config = dict(
    translate=0.12,
    text_encoder_activation='squared_relu',
    text_encoder_mlp_ratio=2,
    text_encoder_qk_norm=False,
    beta1=0.95,
    eps=1e-08,
    steps=3400,
    epochs=2.1,
    adamw_weight_decay_other_params=0,
)
Rows from block 3 of the image encoder, named by matrix and row number. Each number is 50 + 12 x the weight over its row's rms, rounded and kept within 0 to 99. All counts start at 0. After the name is the row's rms in percent of the matrix's.
# convs1: 3x3 conv (encoder.blocks.3.convs.1.weight, 72x72x3x3), inputs 55-65, a 3x3 kernel for each
convs1.1 104:50 56 45 68 48 51 59 55 77 72 31 44 68 46 55 28 45 60 51 51 46 55 45 63 35 49 40 42 52 61 44 29 66 33 33 62 60 39 43 43 66 47 68 54 44 65 42 49 54 34 43 48 28 62 64 41 41 67 47 46 60 55 60 53 30 43 39 35 48 44 57 41 27 30 39 64 52 87 94 48 45 40 80 58 33 43 21 36 42 46 22 43 71 60 61 60 46 59 52
convs1.2 084:81 59 66 41 49 72 37 59 57 67 49 32 44 58 56 73 61 74 60 53 75 28 59 62 35 43 60 25 58 42 62 34 42 41 49 45 50 58 57 41 32 56 43 47 63 50 44 42 83 34 42 39 62 49 35 33 34 39 55 51 60 54 51 42 42 37 60 48 31 35 41 46 57 48 76 60 34 38 62 39 58 40 47 57 56 62 69 58 63 59 60 88 32 40 53 59 31 43 46
convs1.3 093:30 40 36 33 49 35 53 40 51 37 44 39 56 40 36 67 49 56 34 35 51 61 43 60 39 35 48 41 72 36 62 90 52 35 47 48 67 51 21 57 50 60 50 54 52 46 30 72 33 46 38 60 50 64 45 33 41 70 62 57 50 53 47 53 42 54 54 57 47 45 48 28 45 52 53 42 36 64 38 33 60 45 38 38 52 63 34 55 63 66 43 35 41 67 44 27 62 53 51
convs1.4 096:60 42 44 47 62 52 59 87 24 60 42 71 30 57 60 71 33 47 55 53 29 45 51 39 56 70 25 44 42 43 53 41 67 56 52 56 41 56 44 57 37 72 58 39 75 35 58 65 36 58 51 41 49 51 57 39 59 25 43 54 66 39 34 42 38 58 54 44 53 54 47 50 73 72 42 65 60 30 51 58 43 46 53 66 48 64 59 41 51 31 41 42 51 31 52 68 40 56 39
convs1.5 109:46 43 68 48 39 66 46 54 42 53 44 31 65 37 48 51 71 37 41 48 51 46 49 46 36 71 68 26 71 64 42 43 56 30 36 69 44 50 47 52 65 45 56 47 49 45 46 62 34 31 58 37 28 79 61 53 53 72 43 60 43 64 47 32 53 46 46 40 50 48 50 55 52 21 70 47 52 44 47 52 61 50 55 34 56 45 25 61 49 49 53 53 48 39 47 34 50 37 54
convs1.6 108:73 29 42 56 35 41 49 42 54 26 65 31 43 69 49 46 65 39 62 52 40 73 37 42 38 42 54 36 79 58 36 26 46 67 15 63 50 45 59 46 47 51 73 44 48 59 78 30 35 53 39 54 62 43 62 48 42 56 39 47 58 52 40 26 58 50 67 37 45 58 40 55 40 42 23 52 44 61 57 37 60 45 60 53 34 61 42 48 51 32 54 65 54 41 37 69 48 36 53
convs1.7 107:76 61 33 51 33 42 39 45 77 41 57 63 43 47 46 68 38 64 64 62 32 31 57 61 39 47 52 37 22 89 78 27 48 50 70 15 25 53 69 45 42 47 53 41 43 69 48 51 24 46 26 45 41 71 50 52 58 49 38 58 56 62 54 49 46 38 43 43 54 65 54 31 43 46 45 46 40 37 35 69 43 65 74 52 51 52 39 48 45 51 31 68 60 47 24 48 65 43 29
convs1.8 091:55 47 54 54 66 39 35 26 49 44 42 39 51 43 61 60 53 61 44 35 46 69 46 43 60 35 30 33 28 70 80 43 55 60 18 43 53 47 47 46 48 30 43 47 47 53 69 52 50 35 62 41 35 67 46 49 53 45 38 43 54 53 75 52 72 67 74 66 39 55 50 45 44 33 67 41 35 50 68 49 39 70 67 43 49 37 38 49 40 42 52 59 56 55 42 64 36 54 49
convs1.9 092:49 44 50 56 38 57 55 61 44 55 68 58 75 48 59 47 47 47 50 75 44 28 52 53 41 53 45 51 51 57 46 38 44 48 43 54 47 51 48 55 22 48 46 52 67 52 57 29 48 32 27 65 53 36 40 56 52 52 40 51 59 48 53 61 42 66 68 57 31 31 45 45 55 50 81 58 49 38 27 27 59 63 44 72 56 61 60 37 57 57 66 52 63 29 26 70 40 47 69
convs1.10 091:15 44 68 33 45 63 31 64 76 48 40 47 51 40 57 65 30 64 27 29 55 25 65 50 28 72 52 51 62 69 66 54 62 39 51 38 45 64 54 53 57 49 31 62 49 65 46 62 52 45 50 41 30 48 54 60 63 47 46 51 57 55 44 55 53 37 59 44 42 52 47 56 43 30 67 35 55 60 39 70 57 55 55 54 53 54 41 66 51 44 38 49 32 72 58 53 51 40 40
convs1.11 095:45 59 41 44 67 63 32 37 50 41 59 72 42 56 33 37 33 43 63 65 64 50 32 49 46 28 35 49 63 67 44 20 49 64 38 32 63 43 45 36 46 58 70 60 60 38 64 33 70 56 57 44 56 32 42 48 30 65 64 51 46 53 67 56 49 57 54 52 60 48 61 41 38 55 37 43 61 59 47 39 66 60 58 45 51 28 44 56 53 24 53 56 43 37 57 80 50 64 57
convs1.12 114:30 53 48 44 67 38 59 51 46 61 39 58 55 58 48 26 36 35 48 44 62 40 50 45 44 59 48 69 50 65 47 47 44 51 43 28 44 51 52 38 38 59 49 53 57 52 37 36 68 46 58 40 56 53 53 54 49 50 55 69 46 53 38 79 61 59 48 60 47 27 35 33 51 47 47 36 65 60 52 45 56 82 38 43 40 36 49 38 45 53 39 41 43 53 47 55 62 42 62
convs1.13 106:50 58 54 59 47 37 47 40 41 41 71 58 42 32 56 31 39 34 48 59 65 64 55 73 36 22 30 45 47 55 53 48 46 41 47 30 39 45 60 53 38 57 43 56 39 35 51 44 54 47 40 50 75 50 34 57 64 44 64 38 46 50 39 43 66 60 57 50 54 40 48 44 35 17 61 50 59 36 55 56 48 48 56 48 67 67 24 50 45 43 44 42 42 47 53 41 61 56 49
convs1.14 111:57 51 44 36 58 54 41 51 59 23 44 54 49 47 42 72 43 30 45 63 72 37 53 37 27 66 64 55 57 41 51 53 41 41 55 63 14 49 59 35 58 50 42 50 69 46 39 46 47 39 37 69 54 42 43 38 39 57 52 35 53 59 56 41 56 42 56 49 34 55 37 50 83 70 33 61 51 09 13 34 91 32 60 54 46 42 53 54 63 23 66 38 49 48 45 39 45 44 48
convs1.15 089:71 64 63 43 49 51 27 73 55 55 49 36 46 67 33 39 43 41 33 60 35 40 63 44 38 68 62 54 52 65 68 50 52 43 50 32 40 58 56 32 59 54 22 54 32 70 36 68 57 51 57 42 62 46 54 56 55 58 51 39 57 47 67 64 57 52 52 62 41 40 41 38 43 37 35 48 52 63 34 48 57 46 61 61 55 60 34 52 38 45 57 48 39 51 39 44 60 62 41
convs1.16 092:41 57 29 48 72 47 38 38 42 44 50 63 36 60 47 27 44 61 61 24 49 47 55 44 58 53 61 57 53 44 51 43 63 56 63 61 50 35 44 36 46 56 56 61 56 33 47 37 45 57 57 58 51 51 43 55 38 53 60 57 79 52 64 48 42 47 63 65 47 36 49 57 44 30 49 55 51 45 44 73 49 38 44 28 68 45 52 60 41 45 46 29 38 38 45 72 69 39 47
convs1.17 087:44 36 56 47 37 42 54 52 39 41 60 56 40 15 40 27 51 57 55 61 55 47 34 53 53 41 49 42 48 44 43 44 48 72 42 40 79 69 57 46 52 48 43 57 58 42 44 81 48 48 68 38 54 37 54 43 52 54 41 55 54 49 61 44 62 54 23 39 79 54 60 32 65 41 49 60 48 40 47 53 28 57 47 70 46 34 40 56 50 42 56 71 70 38 50 70 48 35 68
convs1.18 102:47 19 36 50 45 66 63 87 81 52 57 59 46 38 75 49 51 62 71 28 29 58 37 52 42 64 53 44 38 68 56 41 48 54 56 42 72 59 54 56 59 28 56 31 33 47 49 47 41 29 60 33 38 60 65 46 39 52 27 34 60 61 35 40 49 50 50 45 33 80 46 29 40 26 35 45 62 61 40 73 69 37 64 44 47 55 51 46 44 78 38 50 52 33 40 40 41 45 61
convs1.19 093:53 55 31 41 44 42 36 35 56 60 29 58 36 59 44 67 58 57 53 49 39 73 54 62 65 37 56 64 55 43 68 42 45 50 75 57 60 44 55 54 50 55 47 39 50 54 40 44 37 28 66 47 67 58 34 41 54 42 56 41 60 60 69 56 38 48 57 55 26 52 48 39 47 77 56 72 39 49 71 29 48 67 57 73 52 47 41 58 49 68 53 48 61 54 37 50 35 49 54
convs1.20 108:47 49 50 58 62 38 33 45 51 58 70 50 58 56 25 49 53 44 60 59 37 55 62 41 55 43 44 63 42 51 44 51 44 53 53 49 60 52 39 62 33 56 77 46 33 30 64 53 34 52 44 59 62 56 49 49 49 54 50 43 50 48 48 41 41 63 52 63 56 65 34 57 73 54 51 51 67 60 43 40 42 44 58 63 53 58 48 59 53 37 56 44 65 44 42 33 51 36 50
convs1.21 099:33 40 54 42 44 66 56 41 28 47 62 50 30 53 55 51 37 56 34 45 40 57 36 42 68 56 62 43 72 50 29 24 55 29 57 50 48 42 47 49 47 56 63 50 48 44 72 48 30 64 58 53 52 63 36 41 47 57 66 59 52 50 31 39 63 61 60 31 59 16 66 66 53 56 48 51 73 60 53 73 54 57 43 74 42 48 47 52 34 68 65 54 38 64 41 53 66 50 37
convs1.22 093:39 73 45 54 74 48 48 43 44 52 69 46 45 61 55 57 40 52 51 55 51 58 62 36 37 41 45 47 62 57 44 43 54 47 42 50 52 64 53 37 27 43 35 41 40 42 57 46 47 47 48 38 81 47 36 64 58 66 58 64 50 41 59 62 31 45 32 42 70 44 60 64 51 32 42 68 50 51 50 43 51 45 57 55 44 43 54 83 58 59 42 64 44 68 62 63 61 51 50
convs1.23 096:53 62 57 64 50 54 53 31 32 55 52 38 53 44 75 26 45 37 45 39 53 73 53 57 45 53 40 36 52 66 44 64 49 58 60 24 60 57 53 27 52 46 52 46 45 53 71 26 38 41 72 50 52 54 46 66 45 42 50 47 57 52 40 53 53 46 40 39 67 31 42 56 42 33 62 69 55 36 40 55 27 47 48 50 52 54 63 58 59 55 44 55 51 71 34 42 52 43 41
convs1.24 101:76 57 66 70 47 45 42 24 53 46 26 34 40 82 60 53 73 80 57 37 46 72 62 44 51 36 49 56 68 59 52 60 40 36 44 59 45 43 38 50 50 73 66 87 54 51 28 38 68 55 66 55 54 59 66 62 47 41 43 48 30 52 43 50 18 45 49 46 51 59 39 47 69 51 53 52 49 34 44 45 49 38 40 42 39 62 66 44 61 45 64 66 42 62 35 26 47 33 48
convs1.25 096:40 47 64 83 35 61 48 55 31 64 62 33 43 46 36 52 41 81 36 45 66 45 24 66 56 66 30 54 41 65 49 33 48 57 55 28 57 42 44 43 48 47 59 65 43 45 39 51 55 52 60 52 38 70 49 47 49 43 50 54 63 57 37 48 51 58 56 39 67 48 62 54 32 25 76 73 37 60 74 87 22 41 29 55 39 51 44 50 46 45 40 59 34 51 56 40 73 45 61
convs1.26 098:60 64 81 48 69 36 42 63 51 38 41 37 52 51 48 38 71 54 62 46 65 36 30 54 35 44 61 59 69 43 51 75 24 62 45 24 53 31 46 49 43 53 73 51 72 57 32 39 39 67 49 56 63 66 55 51 37 35 70 71 59 48 67 53 49 63 58 45 50 46 39 51 56 47 39 47 66 39 37 32 61 63 52 45 75 47 41 55 65 45 49 64 20 71 52 49 61 52 67
convs1.27 103:48 48 74 54 45 85 44 48 62 65 37 33 60 52 26 47 56 56 44 40 57 47 39 59 42 47 36 30 48 46 66 44 51 57 52 64 50 57 68 50 57 64 38 26 56 52 46 47 51 43 57 47 38 52 38 48 62 63 52 44 38 59 61 41 54 43 35 40 58 65 56 68 51 71 71 36 32 47 58 44 32 47 57 65 42 50 65 38 38 57 45 54 67 42 47 62 37 47 62
convs1.28 092:60 55 41 72 52 50 57 34 49 44 33 64 30 63 54 50 64 54 46 89 71 41 48 47 44 40 22 60 56 39 69 51 39 53 24 53 37 33 48 55 41 66 48 58 54 35 16 56 56 55 75 37 68 63 38 36 51 56 63 59 44 51 42 56 40 40 66 71 53 32 60 60 28 36 32 36 35 30 67 63 68 67 53 51 35 40 54 52 59 43 67 63 45 76 49 38 52 59 50
convs1.29 100:40 64 71 53 49 58 27 52 47 72 41 30 48 36 53 44 44 81 52 67 56 65 59 46 57 33 27 57 33 63 34 57 44 42 58 36 26 59 60 42 65 59 56 43 39 49 58 46 60 50 38 39 56 58 50 53 41 60 57 59 57 47 61 75 52 54 40 63 54 37 42 60 42 35 73 73 26 51 53 41 38 49 59 36 39 67 31 49 53 58 60 53 44 36 46 61 44 62 42
convs1.30 097:46 49 42 39 52 39 76 60 53 40 25 36 36 53 63 53 50 57 63 40 37 56 35 58 61 40 68 58 46 25 45 43 46 92 45 46 54 61 63 50 51 47 46 42 59 43 42 46 25 36 33 63 34 50 61 55 66 42 45 43 57 52 51 70 20 52 63 53 17 44 54 49 53 73 58 58 49 52 60 76 62 44 66 60 44 49 45 42 81 51 70 33 68 38 43 65 44 34 66
convs1.31 097:57 52 61 54 58 58 33 50 54 54 67 50 41 60 63 50 43 62 61 75 87 32 37 32 50 28 44 50 39 51 41 62 64 40 49 24 58 46 58 44 47 46 74 33 60 86 29 37 26 46 42 33 69 74 59 47 34 30 56 53 43 41 60 55 30 42 49 25 48 36 79 47 60 54 47 73 46 60 47 40 54 56 31 68 44 37 34 49 59 48 45 51 64 33 62 62 60 38 36
convs1.32 094:55 43 32 37 58 40 45 66 24 62 64 53 47 44 41 35 58 42 67 43 32 52 46 62 45 68 52 42 39 12 66 50 57 59 41 43 32 66 43 51 69 51 40 53 53 60 58 33 62 63 57 54 51 43 60 39 40 51 56 45 58 67 34 62 29 32 52 48 39 75 37 61 54 43 30 77 50 48 62 38 57 34 37 51 41 51 64 55 51 57 41 65 67 30 47 54 25 49 65
convs1.33 092:56 43 54 57 51 32 66 48 42 41 24 39 49 56 48 58 68 37 53 59 33 47 52 45 58 40 52 44 56 51 42 50 50 38 56 52 41 47 49 52 30 42 35 57 56 39 58 44 59 52 66 59 56 31 46 42 48 48 38 37 56 53 46 63 48 38 51 54 50 38 63 54 19 54 47 40 53 53 42 27 58 58 55 46 38 55 68 36 38 48 67 60 41 51 56 45 41 43 38
convs1.34 094:37 65 61 34 43 80 41 57 99 74 47 43 53 51 46 44 53 38 33 64 67 35 62 58 26 46 75 44 39 49 68 56 40 54 45 53 58 55 60 65 48 57 64 45 57 49 56 49 42 60 48 54 55 44 50 47 70 45 49 42 39 64 41 41 47 49 52 59 36 27 49 69 35 62 47 43 40 58 53 52 44 57 40 38 49 62 25 68 49 41 36 40 42 35 48 51 66 27 57
convs1.35 117:50 66 58 45 45 67 53 45 19 45 36 67 45 30 56 48 70 42 37 38 65 50 48 53 46 55 44 74 35 27 45 40 43 49 67 62 61 39 60 55 54 53 45 37 65 51 50 56 43 41 45 47 45 57 54 40 34 41 53 50 45 35 54 57 44 37 35 53 58 56 53 62 59 37 70 43 56 59 50 43 36 57 52 53 54 51 51 51 31 54 59 35 45 37 64 50 39 58 32
convs1.36 102:65 41 47 16 58 66 54 52 45 32 52 35 27 42 46 56 73 60 41 24 43 45 55 64 63 58 54 50 28 15 49 37 27 78 73 75 50 47 45 46 50 42 62 49 54 49 84 48 41 30 44 46 34 40 57 50 61 47 47 43 38 64 46 27 46 50 52 49 60 53 58 63 50 44 67 79 43 43 40 25 36 55 55 53 57 44 39 50 44 60 49 48 46 41 34 51 50 42 61
convs1.37 134:42 48 56 36 52 47 55 60 42 60 50 33 34 71 38 52 60 34 70 48 44 43 62 36 26 37 53 35 39 59 56 35 56 35 41 54 67 58 40 54 38 50 59 43 44 61 62 37 40 38 52 72 52 45 47 59 34 44 51 51 50 54 50 47 51 76 48 46 53 38 35 56 47 42 54 62 73 41 48 45 69 52 55 28 56 46 51 52 40 38 48 50 57 38 36 61 55 43 50
convs1.38 114:71 31 48 41 41 54 45 60 32 33 63 70 40 66 57 59 37 44 73 34 29 38 56 44 52 75 50 50 42 35 61 37 43 44 49 49 55 43 36 54 42 56 57 42 43 37 61 68 34 68 30 75 45 36 42 43 62 58 42 37 55 64 51 61 47 50 37 61 49 65 47 40 77 48 32 30 53 63 30 66 63 58 58 37 49 60 50 42 59 48 48 54 45 34 58 57 42 61 51
convs1.39 092:51 53 51 54 69 42 48 47 50 47 38 58 36 70 42 43 58 37 55 60 46 59 52 43 48 55 48 57 35 41 69 48 27 49 51 62 50 45 38 50 41 40 59 57 49 59 65 44 71 44 43 29 56 22 47 53 50 47 76 48 19 49 34 24 43 54 68 52 34 68 64 43 30 41 41 39 32 42 67 31 47 51 67 42 41 52 40 53 63 52 39 47 53 44 53 47 45 60 57
convs1.40 099:31 63 41 46 67 41 52 75 43 55 45 75 39 51 57 46 49 61 27 68 41 40 66 44 39 58 42 59 56 42 66 33 52 62 62 41 60 42 25 43 54 55 45 51 45 29 45 76 49 51 58 59 51 40 46 54 51 71 56 54 54 61 69 53 53 39 56 35 49 56 51 44 20 61 45 48 64 32 52 73 46 43 33 48 53 59 64 40 54 40 52 64 67 29 37 52 32 55 44
convs1.41 094:55 52 66 69 52 25 55 38 26 33 69 56 56 49 61 45 44 47 44 62 51 36 72 61 62 61 52 41 26 43 49 40 66 53 50 52 61 58 50 55 51 49 46 47 43 47 71 40 63 55 42 54 51 40 49 48 53 58 62 41 55 27 26 42 53 56 66 42 51 55 53 48 42 54 37 29 60 43 64 49 31 60 54 41 54 52 50 39 52 44 59 41 54 48 56 74 38 47 68
convs1.42 091:62 39 55 58 71 74 39 73 60 45 52 66 53 46 56 50 50 64 56 54 52 54 49 52 48 75 52 51 50 58 50 49 47 27 79 69 57 47 36 77 56 48 35 50 48 30 26 57 45 36 42 50 64 58 45 52 47 54 50 40 63 49 44 48 44 25 50 49 46 54 58 51 33 40 47 46 27 43 55 45 37 55 54 48 64 60 57 53 52 49 74 50 46 43 72 64 37 55 34
convs1.43 111:58 52 47 66 70 48 47 41 23 44 61 54 35 58 36 81 48 38 57 66 38 46 52 51 46 62 47 53 48 41 35 59 58 48 57 68 57 62 64 47 37 40 61 48 57 63 85 69 47 11 46 37 33 48 59 52 58 51 60 51 42 59 50 39 46 73 73 69 18 52 48 44 59 55 42 23 57 50 65 51 41 38 45 76 69 61 34 55 65 38 79 49 58 57 38 72 50 46 54
convs1.44 106:61 55 31 45 53 36 59 42 51 53 61 47 54 36 45 47 44 30 50 78 56 60 48 59 52 01 31 47 39 46 38 65 64 59 38 54 60 47 62 29 35 45 56 46 53 36 72 50 60 62 59 55 56 52 57 60 70 52 33 49 46 64 50 61 51 77 32 75 57 41 25 44 37 27 41 55 62 35 42 55 51 57 43 41 33 52 54 45 56 69 47 58 55 68 89 29 34 30 44
convs1.45 097:67 67 44 48 70 36 52 47 41 64 52 52 62 31 71 23 49 45 74 94 62 49 65 60 47 45 66 32 18 35 49 35 61 41 60 51 41 49 44 58 30 51 71 57 47 67 48 44 50 38 40 55 40 57 56 39 39 56 47 32 56 50 61 70 27 65 51 56 30 45 25 57 56 89 58 60 68 43 59 67 32 45 38 64 38 43 50 54 61 61 49 39 41 56 52 47 40 49 49
convs1.46 101:56 64 52 39 38 53 49 80 59 41 32 47 48 29 59 40 53 60 67 50 42 44 57 58 59 45 56 56 47 29 43 53 44 44 37 59 48 39 56 47 48 59 51 41 56 49 53 36 67 31 58 62 28 35 43 38 51 50 34 29 52 62 68 45 57 37 43 50 49 56 50 58 28 60 41 48 65 40 43 65 68 55 54 67 42 42 50 65 36 53 34 47 50 35 41 57 43 54 52
convs1.47 093:50 45 62 52 49 43 61 52 52 43 33 58 53 56 56 57 58 48 38 29 43 41 60 62 51 78 63 66 62 26 68 42 44 54 48 27 49 51 40 41 53 55 49 43 87 34 39 46 58 65 56 61 68 23 47 48 57 48 35 48 63 49 46 69 55 46 36 49 59 60 53 41 40 66 78 42 64 66 55 60 56 44 54 34 31 37 47 55 48 69 65 33 42 43 72 40 43 29 55
convs1.48 097:73 40 51 32 48 45 41 33 49 45 25 52 49 48 49 42 67 51 43 56 41 58 47 39 25 42 46 47 63 29 30 28 32 29 20 49 41 62 46 49 48 58 42 38 66 53 49 61 66 37 52 32 66 39 67 48 31 40 48 47 32 47 50 55 43 77 48 71 47 52 43 66 29 46 56 57 60 40 32 29 59 44 52 48 47 49 81 34 42 47 44 46 44 36 53 65 33 46 40
convs1.49 095:58 63 51 55 46 46 47 67 67 51 53 69 41 59 35 58 42 53 54 58 23 54 52 49 42 61 59 84 42 41 66 33 27 64 53 61 47 41 52 48 56 44 35 44 38 43 54 49 55 41 48 62 37 42 46 63 47 47 30 26 68 40 60 58 26 65 46 77 55 39 60 33 61 43 38 21 32 42 55 51 52 38 64 46 52 58 46 44 38 34 54 52 44 17 47 38 45 73 58
convs1.50 095:49 59 59 37 43 67 49 55 54 58 61 45 52 55 52 66 43 68 43 36 41 47 52 67 57 61 54 48 66 39 40 28 78 30 69 48 55 41 41 52 42 50 41 36 60 55 58 41 49 57 51 57 62 61 56 39 47 33 39 44 63 54 50 69 46 62 41 33 59 44 40 52 43 52 35 30 65 64 33 80 80 73 52 54 52 41 54 57 59 52 59 69 42 60 43 36 56 74 41
convs1.51 099:31 54 63 29 46 53 15 58 60 53 47 64 49 37 53 43 34 44 52 50 41 37 60 52 46 52 56 54 49 37 47 42 66 59 46 55 47 46 51 50 39 52 57 50 45 63 46 43 63 37 47 48 24 57 58 61 72 51 57 69 61 57 65 73 37 55 48 41 41 40 40 36 42 66 40 36 47 25 37 60 65 44 49 52 62 51 60 65 39 47 57 51 38 65 36 56 38 70 33
convs1.52 104:42 51 55 53 57 42 46 37 52 34 44 59 29 47 59 58 27 77 63 52 27 44 65 52 52 56 52 69 34 61 86 15 41 41 34 48 47 44 54 63 66 34 43 77 45 48 57 44 67 54 53 61 35 52 47 54 75 61 38 56 41 49 42 65 38 63 41 47 37 49 61 50 43 57 45 50 47 46 72 37 30 56 54 53 45 56 47 28 49 78 41 47 55 57 35 56 66 41 55
convs1.53 094:56 45 61 40 44 75 44 47 42 52 39 45 76 48 26 77 46 44 46 59 57 49 57 52 49 71 35 56 36 33 66 71 47 47 66 48 52 75 56 36 64 31 44 66 45 38 31 55 50 60 51 64 57 47 42 39 62 35 49 70 50 51 48 24 32 44 32 40 48 33 60 54 68 36 42 35 71 43 54 23 44 45 44 56 63 39 51 54 46 27 50 43 52 63 30 49 52 53 39
convs1.54 095:49 64 40 58 64 50 41 52 48 39 55 46 53 40 41 56 36 29 36 69 35 46 62 44 45 46 61 41 48 51 57 68 22 56 53 55 46 43 51 58 47 34 65 48 62 53 38 46 32 51 40 49 48 57 44 65 52 36 41 48 49 75 36 50 47 52 36 59 48 59 38 66 38 74 72 30 62 45 05 55 53 61 48 38 62 33 64 64 48 40 42 61 41 57 51 52 58 51 34
convs1.55 129:32 54 76 59 57 51 62 39 26 58 39 48 41 59 52 50 54 35 41 45 53 67 43 49 48 51 63 37 59 68 70 46 46 44 51 61 47 44 48 47 55 53 50 34 71 66 29 49 44 64 31 45 43 43 46 41 52 54 50 49 54 50 57 54 39 40 41 62 48 57 46 50 43 56 55 72 31 51 46 46 45 67 54 47 52 47 48 29 43 56 54 64 64 54 72 20 35 54 40
convs1.56 104:62 47 39 47 29 43 60 47 52 69 69 54 37 66 55 43 42 38 60 66 44 72 44 37 51 38 48 44 65 32 63 59 39 21 62 63 26 47 53 62 40 29 46 51 62 44 56 33 54 64 75 46 80 76 42 54 53 39 50 37 64 52 47 64 31 32 48 70 46 43 42 60 64 40 51 45 40 64 51 70 47 57 62 58 38 46 34 39 53 42 72 45 43 34 37 56 40 52 27
convs1.57 102:35 50 49 46 45 58 63 49 56 40 47 63 33 52 69 34 62 36 48 64 50 54 37 48 45 53 47 59 49 37 57 43 51 40 34 63 35 57 42 61 42 57 55 70 49 50 39 57 40 37 37 62 48 50 54 38 41 61 55 46 49 34 52 47 54 45 50 42 41 37 47 53 91 40 24 50 49 49 40 32 51 33 39 32 61 49 59 51 52 51 65 38 41 29 67 79 52 55 47
convs1.58 100:75 49 40 60 46 19 50 52 40 35 79 49 53 61 56 16 47 59 82 31 44 65 53 42 56 49 46 47 37 61 48 48 66 64 29 47 56 54 43 37 68 44 57 38 68 60 64 35 40 58 60 36 50 57 48 47 53 48 43 49 67 46 52 56 46 55 57 62 53 53 44 39 47 39 47 63 60 35 46 72 49 50 53 54 60 49 51 42 68 41 49 41 49 33 43 79 53 67 53
convs1.59 091:38 58 12 51 52 69 66 68 64 40 46 41 29 48 44 47 67 41 49 42 30 51 52 47 34 73 57 47 53 46 48 52 51 68 52 41 40 42 43 44 58 46 44 49 57 52 48 32 58 50 52 53 57 71 54 54 43 55 51 49 30 36 70 46 61 37 38 59 26 38 44 53 45 41 41 48 55 70 66 67 51 48 56 42 67 56 50 49 51 47 60 48 54 45 47 60 44 36 35
convs1.60 108:42 39 53 57 48 41 65 65 48 52 58 43 39 56 56 37 48 61 43 56 50 47 38 45 46 44 62 43 53 50 35 73 71 37 55 55 68 48 53 55 36 47 36 61 42 54 58 51 39 43 47 55 51 36 52 51 40 53 46 44 50 52 37 45 38 72 35 42 47 43 48 68 46 63 41 54 45 60 38 56 52 79 18 43 68 45 43 59 59 42 57 58 30 66 57 65 60 59 49
convs1.61 100:34 05 61 54 60 67 47 45 49 56 42 47 66 53 50 50 39 39 39 56 44 52 64 49 40 37 37 31 37 27 48 37 62 70 74 82 62 64 61 45 37 41 50 34 37 66 24 33 57 53 37 53 56 43 52 56 61 40 49 39 47 53 46 58 58 51 46 49 55 50 44 53 60 55 60 48 57 54 32 44 64 40 48 47 35 36 56 58 67 58 50 52 40 30 57 49 59 32 49
convs1.62 095:56 39 56 40 43 55 35 66 68 43 58 57 43 45 40 60 56 59 43 12 49 44 53 49 51 69 53 58 73 52 44 41 62 39 42 60 35 40 35 51 54 51 46 38 61 44 44 47 40 57 56 56 56 71 48 55 49 51 63 69 52 58 62 29 61 48 45 45 70 40 40 52 67 43 53 40 49 69 33 59 54 23 40 38 50 53 51 56 65 33 46 48 64 64 32 43 46 48 63
convs1.63 088:42 51 54 51 59 37 41 52 56 40 38 48 59 41 41 52 47 41 61 71 50 40 51 53 36 36 54 25 36 74 30 51 53 70 44 56 51 72 51 38 48 47 36 71 50 39 37 47 46 52 52 46 64 65 51 65 43 64 50 69 57 67 50 42 41 63 46 45 54 48 47 53 62 68 42 49 37 47 39 30 48 39 30 62 37 28 39 45 61 83 60 68 51 56 68 53 31 42 53
convs1.64 095:59 39 46 47 52 24 81 37 64 30 43 51 41 60 49 53 43 61 67 42 33 64 49 43 66 49 43 61 51 26 45 67 38 64 59 54 48 57 56 47 60 39 42 45 38 46 40 32 58 34 47 43 55 56 62 56 57 66 41 60 57 54 55 41 60 49 62 39 61 32 53 64 32 43 31 58 39 38 42 39 31 49 55 51 43 69 40 43 58 59 81 56 58 56 57 53 41 58 55
convs1.65 105:45 59 60 40 41 44 44 30 60 57 48 50 53 31 41 73 44 33 46 55 40 46 64 47 32 42 39 35 74 45 45 48 38 45 45 57 52 56 61 37 40 53 48 51 35 37 72 66 63 50 50 79 45 25 49 50 57 52 44 60 50 59 41 21 61 54 54 58 69 67 47 53 34 41 54 53 68 23 33 67 74 59 55 38 55 33 60 63 36 55 71 36 31 56 52 43 45 42 54
convs1.66 092:55 34 41 48 50 34 54 73 48 32 44 63 31 56 54 31 40 53 75 38 47 33 42 39 57 53 53 40 61 31 26 54 54 63 34 48 56 60 51 62 56 41 73 73 32 48 30 53 65 67 47 49 63 44 40 52 44 56 46 52 40 46 65 53 46 45 22 64 71 40 54 26 64 33 67 71 43 49 54 74 60 56 66 35 56 49 34 45 47 35 45 50 41 50 46 39 64 58 73
convs1.67 104:39 57 57 53 24 38 51 43 52 30 41 68 63 45 47 51 30 74 46 53 52 51 45 37 59 62 55 72 47 36 52 61 33 63 46 35 47 44 58 42 66 53 51 53 36 49 55 51 35 53 69 60 55 44 33 46 53 48 57 51 64 58 65 85 64 25 72 47 41 34 51 56 64 41 36 53 59 42 51 64 54 34 51 54 40 54 68 44 54 35 24 32 65 49 36 53 67 56 28
convs1.68 099:37 50 63 53 71 62 57 38 36 64 59 21 46 26 39 07 59 67 22 57 42 33 61 50 39 54 57 41 42 45 44 66 50 58 36 45 39 31 41 51 43 59 60 38 44 73 62 43 57 41 21 73 62 75 46 41 58 51 45 50 41 42 52 37 52 56 45 71 49 45 62 56 30 27 47 39 67 69 70 56 32 41 58 51 34 37 50 56 62 71 58 53 64 60 42 50 59 33 49
convs1.69 087:67 54 26 56 39 51 43 37 49 49 69 53 55 59 72 50 37 40 58 40 38 36 45 47 54 50 51 42 71 50 58 43 33 36 40 53 54 48 44 67 72 69 42 51 46 59 43 70 56 45 47 49 45 42 43 26 43 54 43 64 18 47 46 41 64 58 43 45 49 42 40 41 59 41 70 39 38 36 50 55 49 41 41 38 61 39 59 47 44 58 56 54 36 50 59 58 43 46 50
convs1.70 096:71 54 52 53 35 31 62 19 29 50 43 63 42 45 56 65 51 30 64 47 46 64 57 30 52 44 33 41 66 67 45 27 40 60 45 45 35 51 48 48 70 54 45 69 54 60 49 39 62 39 44 41 46 54 32 52 79 38 52 57 63 52 46 44 47 81 75 52 44 55 39 47 50 43 37 66 45 44 60 62 51 44 60 47 52 75 42 28 45 64 53 49 54 42 51 55 49 48 50